Weights of a small image flow-matching model: soap at rate 0.0033.
Rows from block 5, named by matrix and row number. Rows with one number belong to one attention dimension. Each number is 128 + 24 x the weight over its row's rms, rounded and kept within 0 to 255. All counts start at 0. Numbers have three digits each. After the name is the row's rms in percent of the matrix's.
# q: attention query (model.mid.1.attn.q.weight, 128x128), inputs 0-127
# k: attention key (model.mid.1.attn.k.weight, 128x128), inputs 0-127
q.10 082:128128181047147130140130128129136126134153148130128120123125156130128125126129129128128131141201133086097133102132126128128125128146123122141126126134129128125128120095143122128183129128150112140128212051119098164129108124126146128118132126061100129159127129135103142128115139071124107138093129095116133149127122129134131112132126129098095232130125128127165127127166148128127116134122
q.11 043:131130120123128128124110120120136145135116128240136123126142130128140127149125121126128101077123127125103147128129134118128128128130128086127137137108080146130128128134149133217128055129127147091128127127130154128115128129128140188130129128130129127124131139100168129128113128132127128117113139030128104124129137099107129126130118126062131127136131125128110121125132138125126124125029
q.12 072:128122122109124128126121129154065129125129124130132130136124127136110137126127127098141111157063143201138133126128110178111124141125132049125148144118138118128162130144124130135147136126085155128114134128130148163126150198133124125094242127108098119143139128104128131128122127136141118104135120121135148123173123079128128128141121049107156080128135128128140128118126149128128130146127
q.13 028:128125113084070133165126072074136128126125161122169164130118128132150126148133127151128108131130110057092128134131123141128130129128129117181135147127128116128124123095152128128127067128113126125128172130128146152129120124132144155128063128120144187127125121126112125132127129114118125108167118126128137125128128189125130113222132128127128128132109127142128148128213123128176112128116
q.14 122:127135098127146144130126131135128131126147121121129091139133131129128128125120127171128126122128140136129160146129105114128097133127128124128128161120131123173123150011128126130139108133127134128129128132053130255120127079091128134128126128128128113133129129127134127128125106129116149162128157138134129129127120126126127125128134127067128104128127128136119128124130113112131126137088
q.15 098:116128064127128129120125134128119124133127109144109132134151122119132127127127130163129149078123124255092168108130111083128129130139106085123126128127129128134108130129128112132114130129129130128129131127126125118105128102130138128123126128125115138187127126129131128116131094154116131128194127184123122167146116126121129128122127126167144128129134128128121129134154103127129129133139
q.16 052:135129129135129127128126121135128133125132146057152128117127128140132130128130128128130128102133104051129129127121094129129126129131125130128128186131132131128146125009121124122157145130129141128124008139130128128129129116128116128136153126150142104129128107133020127127078128138133129128148136089134128127115123123129127132150125125131140129124129193128113125131129128128131141116128
q.17 058:125117192121127139131128129157132154083126128106125139102115170137131133220130115124120108087127129127120126172128128126126128096122128063152139137129127126129133128127227137128130127128126129127128174124128134132132128178131077127128128128112137128131131134128151091143128142122044128135129055131127126083128097119127128119142127129113066126129132129126129141186135129127127126133128
q.18 085:126128124127126140128125131128128132128158127130139105114130114128121123156018071153129029123128123128124120131127151128127127126129128142106150138117129121134130109103128144159150130130088128128144127125130147142123138221136152139133185134126152126117130131132142137129137130134128122129036127124178051127130095116140128128128125120128130127106129111127127101123070138127132130117125
q.19 052:129119092005128130135126131128126130128124103124138074160128131127128106097120129128128101139126137118128128118134131109124126129138128059146135117143131129127120120124126145128255128128125127129147132125129137140126218133128129125134128129045150131128124140128127125128157129095126122122110127128125121148129113127137128128162132138121096122119094134126148129129113181127133116131132
q.20 223:128127155128153125137121172131130144129116116128145172155124125120135090129129135129128128160113128132132127131123117191128122170128112150128117128127128127127106129018124130129127130097153139128128116111125122217128129127127097044101131134119091128137129123111083132137133146126127125126229146083124134124128102127141129116131137129078144095114143133127136124128159124121083126128133
q.21 099:128128119129127130120128127130129134121054080128128129135136128111154100129162156121127127124128120134134138118131118129128128125129131119202127123083128160128135128162171129146097112132134138112110127095128096130130127067125111131131128128128127163137122129127156131125143137128106131128138099148130127098123128102090128118139112128128126125255128128129126143137200100116188132163126
q.22 209:137128128128098128149130072124128135131128071139116130128114228128128124128162126068128133126083192131119142125128129139130128127128127039135151095108128158128131102128135130129125125128138128128129127122127118053128107137128130128111121128048131129129128129154051130128128128135125130141131127128149186128108133154124128122130132127130108128127133128128128132132191178127142128128130
q.23 086:127129065127143133126115255128129102127127140123128104188128126103128129128071129102128126152128127132121128118128091128128128142137156146111128128118134137130128128123128133155129161128150127127128128126157126133115156126128130117135128110162084128133100131123160124142129128109128142099143136215128208108163133046107130124127115095126111103123129129124126119128124135122136128128122
q.24 117:128131111078131128109129135127137131139225137128126105116133128110136125084128129128158134184156123128128132122127128000127128124124127130124128068131119125129133128092122112155111128128128101124127121129126124127118136129127128124132126123090127057128130131131110104159129096132229181127137163134119090159118132124129129134128126123173124128120115128128128113129134128130122130126134
q.25 112:108119140128097136126155128128128129097108128122129146120124128132133134130133133118126152131128126129127127133130121081144125128128123126136128123115135128127119192139148129104128098129121148126128141057133146136142118117133018146128128123101146153172132131126158130119128128126071148115148063142124096050133095138124145127133128134127124128137112121126129161131255125130137127128144
q.26 056:128128129135128121130152146120131128129120127119133136128126126134149128120156143104162135106123122095113130129127127126127123128127128090130046136175153131129133141084129106128119131127128123079128046115128129128145133118127098099124047128132213114128206126116129148172126131130131113128180120049146132130121129107128128132132128123142076127125129129129127163128183128170131118128126
q.27 218:125139132126135135128173128128129129129130126122128129135129128143126127128129126132139130145128128151128099146128133174126141120129153125135128132116128126134128194088132136121170128121128128128132069133129124135131132128127083131128124133128034127121136127130120129136152128123136129090156122104127121127131126128133128128129126130000134118122124129124127128133130123103134129128140
q.28 329:109123128022128128089138120128119129133114134128124139135128125171124129122138130125140130173147129120133100134128125129129157111119127136148127126131127134146132159064128128128122128126128136128123129144128122154127135129127062127128126101112000153177130124127124136128130128112158128127170127109128070135115126127129127116124130104135128114099144157128137129120186058127136139122130
q.29 126:128131131170123132059124126131121127124126130136128125134128133111114155099103134123130131126116125128128109126128128132134130132128131164090142116129128126128166123127128128141087128119110129128126080126126148091087118129128159135134146136233128128082128176120255126128172130183173129138136129124140105129140130123095129158110123087161127122120132128128128130123113129129126129110128
q.30 174:114124119130121117128096128126128130126128054127101132102140127144118170130133127145127128144117130140126140123128128147127104130129129083128142130129116132128121117255097128131141128138113133129131137131134124105123109138149126128124144123128125129128127151124164152115127139128126169143034124150139104161130127115129153128132128134083125140151117125129143125095057146182150128128120
q.31 066:128097102129091157101130141129122124129123131121138128135129113135128133127114129137128100126110122126132134098129112136127144128119129130129186131131130102207093127106104128149155127128086128119129085124128129169113124124135132128134131131043129147128182128094120127152253073121143128128142126127121031128152185152132123127129128127135128134124124129127132124124118127131131140127136
q.32 016:129128147144128128128128128128117132128137100125128134129128127129125157129075128147128130132127143128111128000128140148128129101145126147127128128123127128127131126130127126128166128128128173128128125131128128115128129109128127126121126128128107124122128128135090123132180128132128136128128128135134074127128209141128128128105116128119128125127118128128128110130130106128170128128131
q.33 217:133128149134128128128134127138128126138162150128123159134127142100126128125126127128128128128132128106138129155128150134129177123117130126130128128135128128129132127134131128125128112129136127129119166128127129125128130000128128119130133128158131128124121127127132083095132124017128128136088132126128023128128110186156128119098127128129121127128129119129125137128134129128113132129132
q.34 056:127128255120125110129133061135138069127127070126128129128128128129130165128136128131130129133130129128128125126117139120130144129121130128169130128128127129128123132127129128126127128128133132128128126170125128128128090130112111126130129127143089128128154131119132133152116129128128129128180143145127123120131128129127128128124129130127118063127124128119127128130105133126127128130128
q.35 021:129125060109128128133128134128128103129128128102136129126128125128137128128128129134128128128179128131125135096128125178128129127145126126128122144127129128128215128122090129140131194142106128128128130107130129111128126128135117128128186128084114128127126043142054128162053133131124148128125128240131073165128130135129129113129102126113124132128128127134127126111106129128140130128105
q.36 080:128128112127253139131108118129132130164128132128127131128128159130125126128074097128132129069131128122128129165128128129128136124126120182120130129127122129141126113130136091166153128129128142128143127124129129058129171119129094131130127131128129128068115125102100110126127161129179133126127141134130128108126142205127128128113116135128080127114213132128129129085128091123095129133129
q.37 047:134129152158134126124183123142131137128155136128124122132126127130128090058130128129128134225128224123124128126129126136127127129124136127131128127127136127126153124129122128128130128128128120129129128221104128155128147108127130120141132119129117128123110128128129088105128103145130133128249128170123212131127128128127128109134128128128124130128106128127153130142125128128128128149089
q.38 110:129130084128133119132105128121128128128125099132128173132125129132132131128111126129129132127123128129132128107124138130128128122126128168125129128128114144126129128131130128121135145133141128127128177085127157090131173255128129127126128130119128132090133122129127170121126128115126045124112126122133137128128131125135130129130118128209138133128129135128127124075128130103139120128170
q.39 020:127093125086142128126128125133128128103128128100122115127129128109124000128127127130126120128029126072126128137128136128128127127115115136129131127128128126140096128127128128128125030130129129127128153130141128129128103074128128128126128131146141161178147129131133128155130122105128119128139129062128146128127128160128130128128134128085121132128143128128128128198194129129129127128108
q.40 032:139126107143116125128128137101129150134153127000112128089128132134115135152122136127124128058103128138131130037127089109128126128128129108125129084128119128128097094142129127126134128124132120129136136113126128129128140102128106115128130127159128135118128128124132145128128109188146147133219131149132138134132152130116126127107128129170091128129128128126128129127128129128198121127175
q.41 269:142115126122142127128129153123128120128131146144128105103116126129128126128134130132126129123125127148128128125128128126124131129144129120128127129109121137130187128126130128128127132125133117127128117127123131129128128243125109132126135128117128128128126129128129134127129128255128129128182138175129186150128125128129128128129128128132122127130148126127128127124138127129128130128129
q.43 088:120131124129128128131121128128129127129128132128151139129128124134083188131102130128128124127187127131132127139122090133127129128127128077126128129106130124130187126130127128146128128131103128128131115129128122122129139075128000140127128128129116141113124111124111111131120134193128133128097128181124110124148135128161125132134104160123126120128124126133139128125107121128139135130127
q.44 081:120126031127125129128127121119128128126120132128128153021128128128128143125127128133128128128131127128128128126128083127128131129128128135131149129127128128135102127128130128129144128183122141128135128145132128130128129000129084133121122128130128128127122127128123128128119129124122128126128127122128084128133129128127135128149126132167121129130128128132161107099129124128129128128114
q.45 018:127128122128127128131128084130129128128128127127129242127128128126128128128129128128126128128128128105128128182128143105128127129128128116128131128128128126129112132171128128127128128128130128128125129121128127128128127113128124130128124128128134131134128129121129129128129128081127130164131126000128129106131109129128128133128128128141128129126128128128128130139128128128128128127128
q.46 034:128128225127130129129125230127128128119121128140128101135128128129163129128167128128128128133119128129129129194130106130128127138128129122128128142128127128128033129117131128128107127128126130127128115134128128112128122142128118128215128128148129126126131128128147128130129128136128128128082128200126048124129123127128128128132188124120128196128133129128135128125109127132079128128099
q.47 129:141128131125123145129128131128128128128128116015130130168127127169129128122127128130128129127130127142128140123121116132150128156137118131128132122115129132128072128143089144119128127128110143128128126163127084130138117121128000131124129117182137130100133128142128128158128169125132125129148124124123053126128130099128128128134127128052128128126063128158128133133105128131117123129131
q.48 046:116135079202126134126128129123125072128127086130128128129128130108169126129132129120130127059109067166128130142134129153130084127128223145105118128123121146128131128128128127128129127130131129124128110106126129065128129128134089129112128128153141128114127129139125129184125128023127128118127122132128088106117187128124128136128119117130127133125128134138172128088128129131130113128183
q.49 131:158128132109122133130128125128122130127128125130129095149125126128143130125159129134129124137131170128130128124112129128128129138129128128128127129129126128123116120128127133123105136128114136128128112129128129161128127230129120129131126118102128128128129130140137133121106128245128123134125154252120129146128128111127118127128138126128107126108073128128131125136009129128066128128113
q.50 023:128128114102255128130128128123129129127126214128127101130128131127128055127128128125128122128054118120127128188128126128128128128127096128128128126132129142128128128124128128129117128128122128128128130130128128152128093080128129132140129128140143128129131173144134175164128126107122116126125128103128181128128131127128128127133186128167134126128129130127128138128129124128123131128096
q.51 061:127128086122053127127128126131084134133144146118118177135128125107106138131144137133128137120134128137135154043129134131166128126116146046126116128122127146130162131158128127127144154128131126128129199111128108116119114163128174121118180124104075134121128128128095239131127129146087128121139118132130130137130101121130110129099128129124096122149123121128128128126193129128128126131131
q.52 118:129128136160128119131128127096128118123129117132128129078118132124149147128052126128128127128120128125125129125128130128131126126128128161125130126113131140128133128133128220127131128127127128081125130130127137251128121005127079127125132130141129128127117130128187126128136128152126129128128127040128128129128101129129129121127128101136174125137129129128129121129129146124149131128129
q.53 144:128149128129156130128127129128124133113129130127127128128131127128138122128135128128136128129123131077127127117130129145128128131114130126116126133128128128127221128085131129128127222124128128128128128109128140122127153255129231127129129124083128122118127128128128129129126135136128128128131141136127222150130099133131123126129122124135130139144128128126127128123117123128109129125095
q.54 029:129130120104126121128110126127128140152128087110131127128130132157128120127152139128126128139132104145135110182127131125128128128067121156128155131133127131127132128124128128128128087110128128129129128167130127181126109129130133128150121128130128129115125128129220121127128128121129128141109179129138124196127144126127127116128221128009119121131129175099110127128128137128040125128128
q.57 051:126128128128122129128126132130142128128129255121132128128129163129137130128109128127121129092124117128128127116127128127128127128127127122128128125125128127130117127140126185128133125153128138128132125070135128120128130084140075131110127143145138128128131127128066130154094121015126127129128129133128000127128138128128130092128096128128130128123122128141117128134128126128124151129158
q.58 073:127130128106126128127125127136128118131090134166133133128128116128129135127128109128141128137156112172128171109125113120130131128135123128166130128128132125128131131130118131130138153138112127128127131127134130129128117175129118136128139128129128123127086068128017128152116127047128121128000067187130119128130109121138129129128130134202117128121130126132120128104127124130131156113112
q.59 019:127128000081128128128128128133128128128128128128128128117128127128136128103142128133128115136130125128141129143132129128128128125129129133129128116128127125128101126133128131127127129128125255128128130128129128132128158127128117135140080128009138125128130127142114128128128127119126128128126132129129120136128129124128128128129128128127128128130128118128127127119123106128138114130125
q.60 037:128128063149123115127128119128128128136102115118169126135128125112096128131134137128128128085156127133120001131105128107130127128126122129139126139129149127128129140155108126103116135134128127128116128107132032128128126128188234142124132128175084127129130116118108128136169128130158133139141128133131188126125138129143128156125129128128131130126119123129087127169100131128129128128113
q.61 013:129128128116127159128126135127128128128128079128128153126128128129148128128116128137128122170121128127129129128128134148128128128138120141128128135063128104128184131123126128128080131128126167128126096128130067128128239128128053130128131128018215128127128128128130126136105128128091163115054121127134085128128128140128131142128127129103129128127116128128128117130129129128128123128130
q.62 096:117126080127127128129101128126123128130129124138125114131128118128128158128175151138128128130124129135157130179131117129128128127134142072131140127128135128125107128132133127122029100098120109128121127128125127128128134008132127132127126128085127128119126133130131130076188128099091127127060130111132091128128177136128124128136223128111138142131130125105143132112155125129134121131163
q.63 013:126126126128128128132128055128128128128130128128128079128128127128129002128122140132128132131122128128127111137128116127128128128128128130129128128128128128128126128127128128128130150128133128128128128137128128137128128080128128128135135128128131126132129129128166125128129119128128128134123252112128137133128122128128128125132234128126128128128254128122115129134155132128107145128134
q.64 195:054128127125121128124136127127128212133111127114132036130130126127132103113137126086119118157133128124131098128126132145140153128113124163114126132119126128131128126188136112128060127124150146129133121124131106116128098147128233110136082142195093113129135115131132131122128127125127133132126179128148129144128084128162127123164143141129128105123139134126128121133148140134089117130083
q.65 076:126132129127136127128128120136129119128137000083126129148129126128128101160122111128127157133130174115141114143144032192128125131128142167097129136128120129128150119128148099134126132129129128128128153137128126112102121154128115123130160127212127128126113118127088126203129132074148134132129090171154124126124084136122128105109128127136123113129128128117128128126129134124148127130128
k.10 083:130132136147130136133124134128126128131129098136125076127121100128166128125002128154128072129128131115128204062128134128130134128079114124127128126119128129128129137126128131128169128128127131128134109124128111121128128126128128100128128150074136147138127159115210129119159058110134122127129142140183151148128118145128131123127128129143115128133121128102128091120162164127184127128133
k.11 041:108129139124129159128128128117139128149100119132128155125128123129127129126160128138128129126132082088059155133111074113128128130193127153130128128076119093128126138131152163130075128134123137125126122066127127126128117126128128181128150128137129141091143132116087167075127131129125128132129147129127227170128083110128172128127124128087163101131152128104124144125169126128126124128066
k.12 074:128125129127127125150117115128139132138118109155118141124139120094097126135162139130127129117020135101109100104128131135182128169140123165128131164126138129128127143127108127128001128128129122138123103133128128120129127127128130125128122129118126127135135109138128127134106140199130128163064125086117079142218141092128127132135098126141126127128110129153130128124128131130138123117131
k.13 032:119138163117133127128128142122130131128128189130127108127128128123130128128107131131124133090131128126134155088128104128128131128128161165129127128128128128128104130124129129126138123128127127096129160128128129133128124231128128128128117128133199107138128131090131131094155128039128131128129131128102217087128128182128145129128128128126142112133134127042129130129204083128128105119127
k.14 099:129131139123185128123123128131137128127126133172116120128130117120130087123120128132121145107128133058081129128128129109086183108178128113128128128142126130159129129124128132125129082151100128129132102117130090129129114136137131129131109144152128128123131125129126101126058104157128129134138160157128120194133125249127126130127117141143114123131035123129148129129085104130157138128126
k.15 094:119107111171161121128128192132145134128126126136144068130129127132125156133121128133128112125128127181115123138136126129125142128178131132127123115160130122133127128131127128128130128135136128128128136068128119125119255124132086128162112077127122127135133124128130097135116123126067128128131067156129108144128146133128128163128123136105156138128121132128128130129127124124206152129055
k.16 044:125128122154132156128129155126129118129144100128128127133133133134101121127144129130126131129049128116125085124126127132134131124127127085128141128107125128128176128116127132123104139128129128137127111129128131255129115138128144127135129128150125128094130126128126130108128128127141121148122129045137126118137125162130127130126128128114127059129128125129129121138058126128129120128128
k.17 064:128126153092185128135116144140128128125109129117123132017128148126078077123122127130172130127128128100128151166131130121129125128121140128128127157129126129128125128107131128129136117128130134132128129155125128133128127133128058128080127148109134131128128128126132153130052125116074181110125137096121136111153111142112131120122132128141128091128129128129123140141255128128125130128129
k.18 073:115129137092128129169128137129239081126130128138125131128134124129127102129146143101125114121083123115037093083129131134155194128119128129129148129131123128142157133135134138108109128131039198116127093115130107104136132115146127141139128128124128138135149129122107188128123136128128148146154157135122125126128050128130119131145128132126120126110127147125129112137114153128131126127138
k.19 058:128119129129141127142125119128125110085128123158127013096126128156183131126119128129128131074085128099124128006129140082148128131137125167128133128130128128128129123127126130118128126128129141127160124128128130122128133128111143113153128136122118149153129128153117118126126128128127129132109180140126141129168125246129127149128125128130124154117129119133126088124128146129128131129139
k.20 197:133141126183168127134129156129120141126133033131129155128131126124129128128117128105133135075119132128147141092133128130132108128161124095123128129144140130125129128103121127135126131130126127167129059128131133135128126132129130076128131150163218115127126121138071150130115132131127123128110098047176135127127154031128128128116127128130103132131117122128128128125063145128128128129128
k.21 094:130126134145144128088124175141089111114134087165136130144122168129129044127117117119138128123138127101128135137128102130117081140229170148129073120109127128134129127127130128180128121131130120126147139077142126132120145133091066125127144128149129126127129121130132127132070125125124126118103105098129121125125143130122128129133148129118129126151130128115126143129246131127123123128095
k.22 178:132128128129129134122125128127128130129147121128128127099160177128116126137099119168124131081143127128138138101122127128128128129102138255128127092132132128128154130141127128150110157126137147145131124134132128197125175096128097123124135128037116128128102141128152149129087133130126129131156130076182089131130131128129152128120132134128115098113128129114055118127125128128116125124113
k.23 093:115127128128125128148189124130128132128128030171099110127128112125127127128133128125139128107127129122123128127127161138133127129221070128157119135127131121127135063148130118130127124125127141128126123077139130130124104078128128128119071129128148124134129119149124126128126126151194128128084093204126131145195142099128128135129131175130128133128126128128125136128106119131135153164087
k.24 113:128061125122123141123136118129128127124128160140116104130123130149129133129128125127123129138128092139125097118123129123128132129114126131128128121129128141128128128143128128099158137129014131135127120128128130115128093049129131132146128129113140126112127128125242083138138130156124127130151120138136091155128129229130127149123144115127155128128123128128128065125065146128123128128111
k.25 121:133129129131221124128128197133124127128129127139138151133128157117145105128098129123128129133139128112132160131128123107128121130137157130118120111130122123127054153126129118130088073129128128128115158129130182127126138154100059116127139130134127149129143127128158109128129128138117141118074101085070105085128135172123128137119131137139120134125129128116103163153203140115133043128130
k.26 067:203128145211132150136128128129096111124128129110133129127128129130145131134125126128154129133129113124148137110128127130127135130129129102122085129100128129127127127104129128128140139129127130113129131135128160173125131137128130129120128125132152072127122121130139126134117128128128129139074133052129255047128130169127127129121128129056150147136158122128128124128097130118128121128125
k.27 200:125128130126151129148128127114129135122150130121128137098124125129125114128149128129122131124115130116123123122129132136150114130157126129121129128132128116130113128145128137105129133136136127136148128140137129127128127213128208134102118128167143136128154127133112150124104128128143118112011090131128020140134030144135208137127118132128127128123128129116129127101079143133128128128139
k.28 265:128125131137111126104128137129115131127085152132144094128111128128128144135126129128130129124128128126133128132116128151128130122125147146128128127132127132125124124254117127123113126135088127129127128128130100116099139248134174127126127128125192128120129129128195124128126118128128105129059103119151127127139183171126123144127133131174128129132123136126146101116085154128186129136144
k.29 115:134116133126075109112137000119152127128129128119120250146131127127128130129153127119133130174167126138126093121110123129122158135174151122134104142128113128131130130134146131128094128128127113126123130090128127120130126109129099130128136106124098114126128126128098169156124172167133171130129138202088122150128134087128114102129138131128132128128128130123137132128114127128110128129108
k.30 176:130151128114129128133079132182128128128156082127131102126129131127127051118138109128128128134116129118128128125127128123129127179140120131121131133129128127128120129131117121127128121142162128131128120183130100039138136084128123128133135128124004132131125129133111122129129108131128125128128128129126102125129042112126117140131104130131164128212092146134168135131158133132128119147128
k.31 065:129142118127148127136128096129137091114141132110128130146128098122135120167131094077109128123126130138128117000186131129127133126122149130129128123132123128128128121128128182126094117128105141100126128111131129113128174127111153076130128128185126125134124127152128138136125125130123123129129131132130125121115112122130128128129117128171255129128133133131183129140127127129151129128136
k.32 019:128124130161126128129127255119104128126130124126128080128129129129129128128128128129128118123126128128128127137143131136128128128128143127128128129126178128128128128124126127128255135131155128128128126130128128128128114073132122128126130132130128128128120136152154128092128128129129127129127119131128127127128133126128128128109128128128128138127128128128125128131119127128181128128140
k.33 192:110119114119085128125123137132130159136127113129130132123128128127130112129129132126128131092130128130136141122113163129127130127135138068117127124128128123141129139128131128142060081128165128143128152119128128123127127173127156128173125128169131128128145134128123126131131110000128048129127137105128126132140139132127128113151144142144101130128127128126128128129194131123125129125153
k.34 059:133114094126128190102128130128128127128135141120116118255126122138148128128108128127129129119128128126130128128127132122127128143124127128131130128129128136128133127151130133128122074129129130117128039123128127152128129128128126128115119129128047098124127128127157117103127130113128126128128128128132124111129205203162127152128170128133136140128125110131068128122129129130118130128120
k.35 025:128128186129127130103127127128125128128128132121128138127128173110133128128126128128129128126124128128125129145128113128127128128128128244128129127127128128128105128135123128129255130128124128128128129148127118122128131081128163128128129128116130128128112127127134130129129112076137128128128127116128128130129124157128128140138132128129124128149121128128131128125133152128130129128128
k.36 095:128128032128123129127119127140128122128128126167133124121128128128125140117090128132129126126129104129128128128128129126128128132179127129128128120128129129132129128131128141129123126137141168132127166124128157112121108139126127127127129115125128129128143129129074127130059209036160129127135157126128128128134130088105125119133129128129000129129132125128123128099196124128132130128131
k.37 060:105125129128175132126125133119128125128131136141128129128134128129128128128129125127139123147125129141132128100129127137128128128129154121127132114129128129128073125132127128128127164128162128131127132135128129215128128122128086123128125131121111128124128126128063127128134128134116128128179087116128126128130168132130128125127128127128129126127133128128125127137000118128127128128129
k.38 110:127128142255166128127128133132130129124127193140128068022106121130128140123125128133128154129126104126127134185118124117128119133138078120128122129127145140118133127116134120126100128128115123133129130157130146114126122131127141127126143129105129128101128130124142123162089128159145125128090138107147176134130121124122128128127128127127126116149122128137138125134195131128165117128122
k.39 025:128128133125119141125128129130129127128116146122127172129130130130128129128128128128128128110126127179125128128128128128121128128128231128127128128133127128128120128128124130127157131128119128126128136148128128121128115169128092131129126129128143126123128128128128130083128130130127126128129136125112089160129124123128128128127128128128127129127127128128128255155127124128139128128084
k.40 043:145128124147127107128128131128128099128134121120128128128134127126123129148133138137129129123128128141132128106134132129129131104108142122128139128128128147128128154134109128128126143155206124130128128130127128000128128131129107124128128127127122139129122128131049121143000126122127129164128120131132122132135129048128106135123128100127125134129126131126124128159134140128128126122141
k.41 332:129128127129126127128128131128125128128136118128129126128129128128127129142129126128122125131125127123128128101126126131128128118149128163129118126128128128129117130128127128131128139128128128128128127128128131134128129079128127128128128127122128130113128127128126130131101129152128139130115128123141128128128124000128128128128126128092128135127128129129129122130081135128162113125170
k.43 087:129128112124119128127127109124148142128148098129128138136128135108126128130129207157128130144132146127133136107128125128130133128125080239129127139128145143125131097161128131125123024127222129127139075129127128127128129100128180128133128127135128120125125035128128130168127127124128128135138124137138148128128125115133128138128129127129119130136086130128129091073127154129125129127124
k.44 066:128136116102128128097127126137128127129108110113129150127128128128128128128133122133133130123127118124126128103127118128127128125039127192128130128127128149127131131131082128126165000128120129127117147128127128105131068128128129128128128128255185142123142110128112143137117128131131128129128128125131164097128140126136127129110128128125131122137128134128126119089127128126129131121128
k.45 016:129128128141077123125132133128122128128127148122127075147128127128122138128140128129128128180126128130135190167128127127128129111139127128128128128128128127128124124133127130131045128128124127124129129142128128138128128128128139129129129132164126128128126128128143124128128128121085128158129123139127141119128045133129127130139130129133130128128128128128128126128121128128118124128000
k.46 029:132128128057123128131128000133131123139134139128131208155127128165130096126147133121128123146133126128128129111120128127128128135135123123121117118128128125128181138101078134093129124122128128129126128026149124153129128130128145130135147118122122155125141149128123127128134126114129128122103155108129151140123128130128129117127128128126142125126129131128117119133130128128154128128227
k.47 150:128128128128062128140127093128129129128128086119128138136127126129136110143179127152116130147129132101115142132129125128167128108094128129128155132122128130128242128122130128123182110133131170117126140126128096127128135124127116128132122131129110126129128127082124128125123125130130180186255132160128110123122089138122128129128129116153127128128129127125127128128165128128064129121123
k.48 061:128127126135124126131111125128128128128143112114128130131128125126128122130127126132128135133122121131124115192130133123129128128129112125129128123128128128116126128129118128115125127142129127130128189128128128114127128132128127129128139127107109152135127120129127125137127127180144118128130128121129130148127127217128128128127128118140127138133112128128127126127255136128125117129185
k.49 142:128128151120125129128127061097148125122127128128130128134128135147138127128145129115119127175129132128109123076125085154128128128101131118129120114130129146127190113130140128060189128115164130124128127114128127207137140074128129129117128128128128127149141121123137120205097117229139129128159127103108133125127139124128128130131132137130198112194126129126127116128075128128128130139127
k.50 028:129128127129132128129128100129128128128129131128128242129128128129120128125128128042132128126150129129128128098128126116128126128128128132128128122129128128128142135121128116128000050128113128128128126156128157129128128139128123128128128128128214128123129128136130128126094128193128131127128150131108106129128128037128128128098128128097129128126128127128128128128122128128153128128126
k.51 080:131132181183128128128131141125128131119128116124128127128132128130127104128118128133127129091126128128131128193128147142126109090128126142127129139128128128122127128185136126221109093128130127088128120128128124119128130092124128128131126121129138126172123128123129054108006116117098128145111097126201111120156134112138128128165140129128128133127109128126107136162090145137129127129191
k.52 158:128128129125102129124136149118121119128127091128128128129129100121126128137136128132127128130136128128086137080130116125129128127105137108131125132123128133129171136117131124128132131135119128128123105134123127124127132156132103128128138135243185117072128114131168170128151137136125129130133129127128128124127127000125129129128127114126130130128141128128127131124129132107109124123125
k.53 142:130129146149199130116134128110125125128128134185130122128120141128128166121129128128133128121127128132135134130126133132121124133192112128130129112124123128128042122135132128129128160128095108126129128189140128191127128086127124129133128128094145137127110128128134089123087131128124125128113127099127128126128243114129128128134141127059168127087129128126128120126113128128226128135123
k.54 041:128128134125129128128123065128128128128119129127130131115128128129136137128120127128128129129131128123119128000111173128127128172101128018127129128128114128128133122121136128137154140127029176129130118108128128137129151137128125128130116120129128117128140129101126138101126131133193138126172136123127129096129132144101128128136128129139135128127208128128093104125122128128114136125126
k.57 055:129087117127128135130128100127146143128132085128124125133122129124128025144145125130146126113126126164101128166128099128127128127126166130128128129127151127125135133096127128127123116127128128137129127154128130099128129122124154128134135128122131110135129128128132116140128123018119132128132125151129125124132127134128128125133139127155109124127124126128127137130255128129138128123121
k.58 068:125128151128125128129128117119132128127121136134128130126128123128116108100128128124128130127128129130129114235121109154127122129134067217134128129130128128122128059128127158124128123118126131128128128125128138126129118060128255125128128128130135128141122128128171129129129127130128150128068122129149099114140129170128128129128095141133124118142066144131129128122129128128120128128129
k.59 031:128128121127127149128125140114128133128128131133129129127124128126154128136103128129128128130126128119035128135128128129128128128130130140129128128127128127128128128127128128128182128128116128126128130137128128129128128128128126128129128131125128127128128128128132128127128129247127128128128128128136137130131129255128128131128128144128126077128148128128132128127023128128110128128030
k.60 046:128128110122160129128128127131111128128127128128128037127128128130129130152128128136073128132128128118128128051141114128128129128125153129127129127108127129128036126131128129127124128128128128124124127111128128087130124129127127128127145128157128109128128123138129123112131127131128145128156127181119000130128066219127124126128126128138133129116131126129137129137128128132123128129124
k.61 018:128128127128043129128127128128128129128128131126128128128127128126129128130133127128127129131128126128044128164128128156128128128130128147128128128128130128128128128120127128128255128128128128127213115134128128130128126128128128129128099128128078128128128128128176169128128130165137128128125128160128158129128090110128128128231128128121127127135128128128128128060151126128133128128090
k.62 128:128133127124129123136121139118131129126153132128127153133128130129129128128118128126121128122132145126128120123130240141129136129128127129122122128129128127128127128128124124129126130123127101128131128129129127074132129161128150128129116124106109137130128128121128127131144128161127128115109123108141126132119128255150128129128137129138131126139129132129128101126119128128140128128133
k.63 015:128128128026130128128128127128128128128129130124128179128128128128133128128120128127128129066207127128128128041128165128128128128128136115129132128132128128128120128122129128128119159128128128128128125128128140129128128114129128128128126128113128128128128129128124128128000128129128124119110135131128075127129132094128128128123128128109167127128126128128128128141043128128156128128124
k.64 180:138134131129128110128124071122128128127198167123126137115123127128128156128112115128129104111182125071070128112137099110128127135134057129134129134129126129127129119151127159127100195128127131127133131145126127092144128151128138115137135124112147138128110127135202132140131131177128129131127105135122000136131130128124123135113129130089153138127128134128113133063126129130147127127109
k.65 072:137150094161171129128110120138124127157129066140122180094127126129067128130103097157136128128129125050127149111128129127128130122092133150132141133130160133128115119149130127126125125128133130128123131127097127062129154060128133125107132128121127122130107148128096118130086131168137148129164135124188128126126122119128128135128126127092016137124138128137133153124136123130110131122202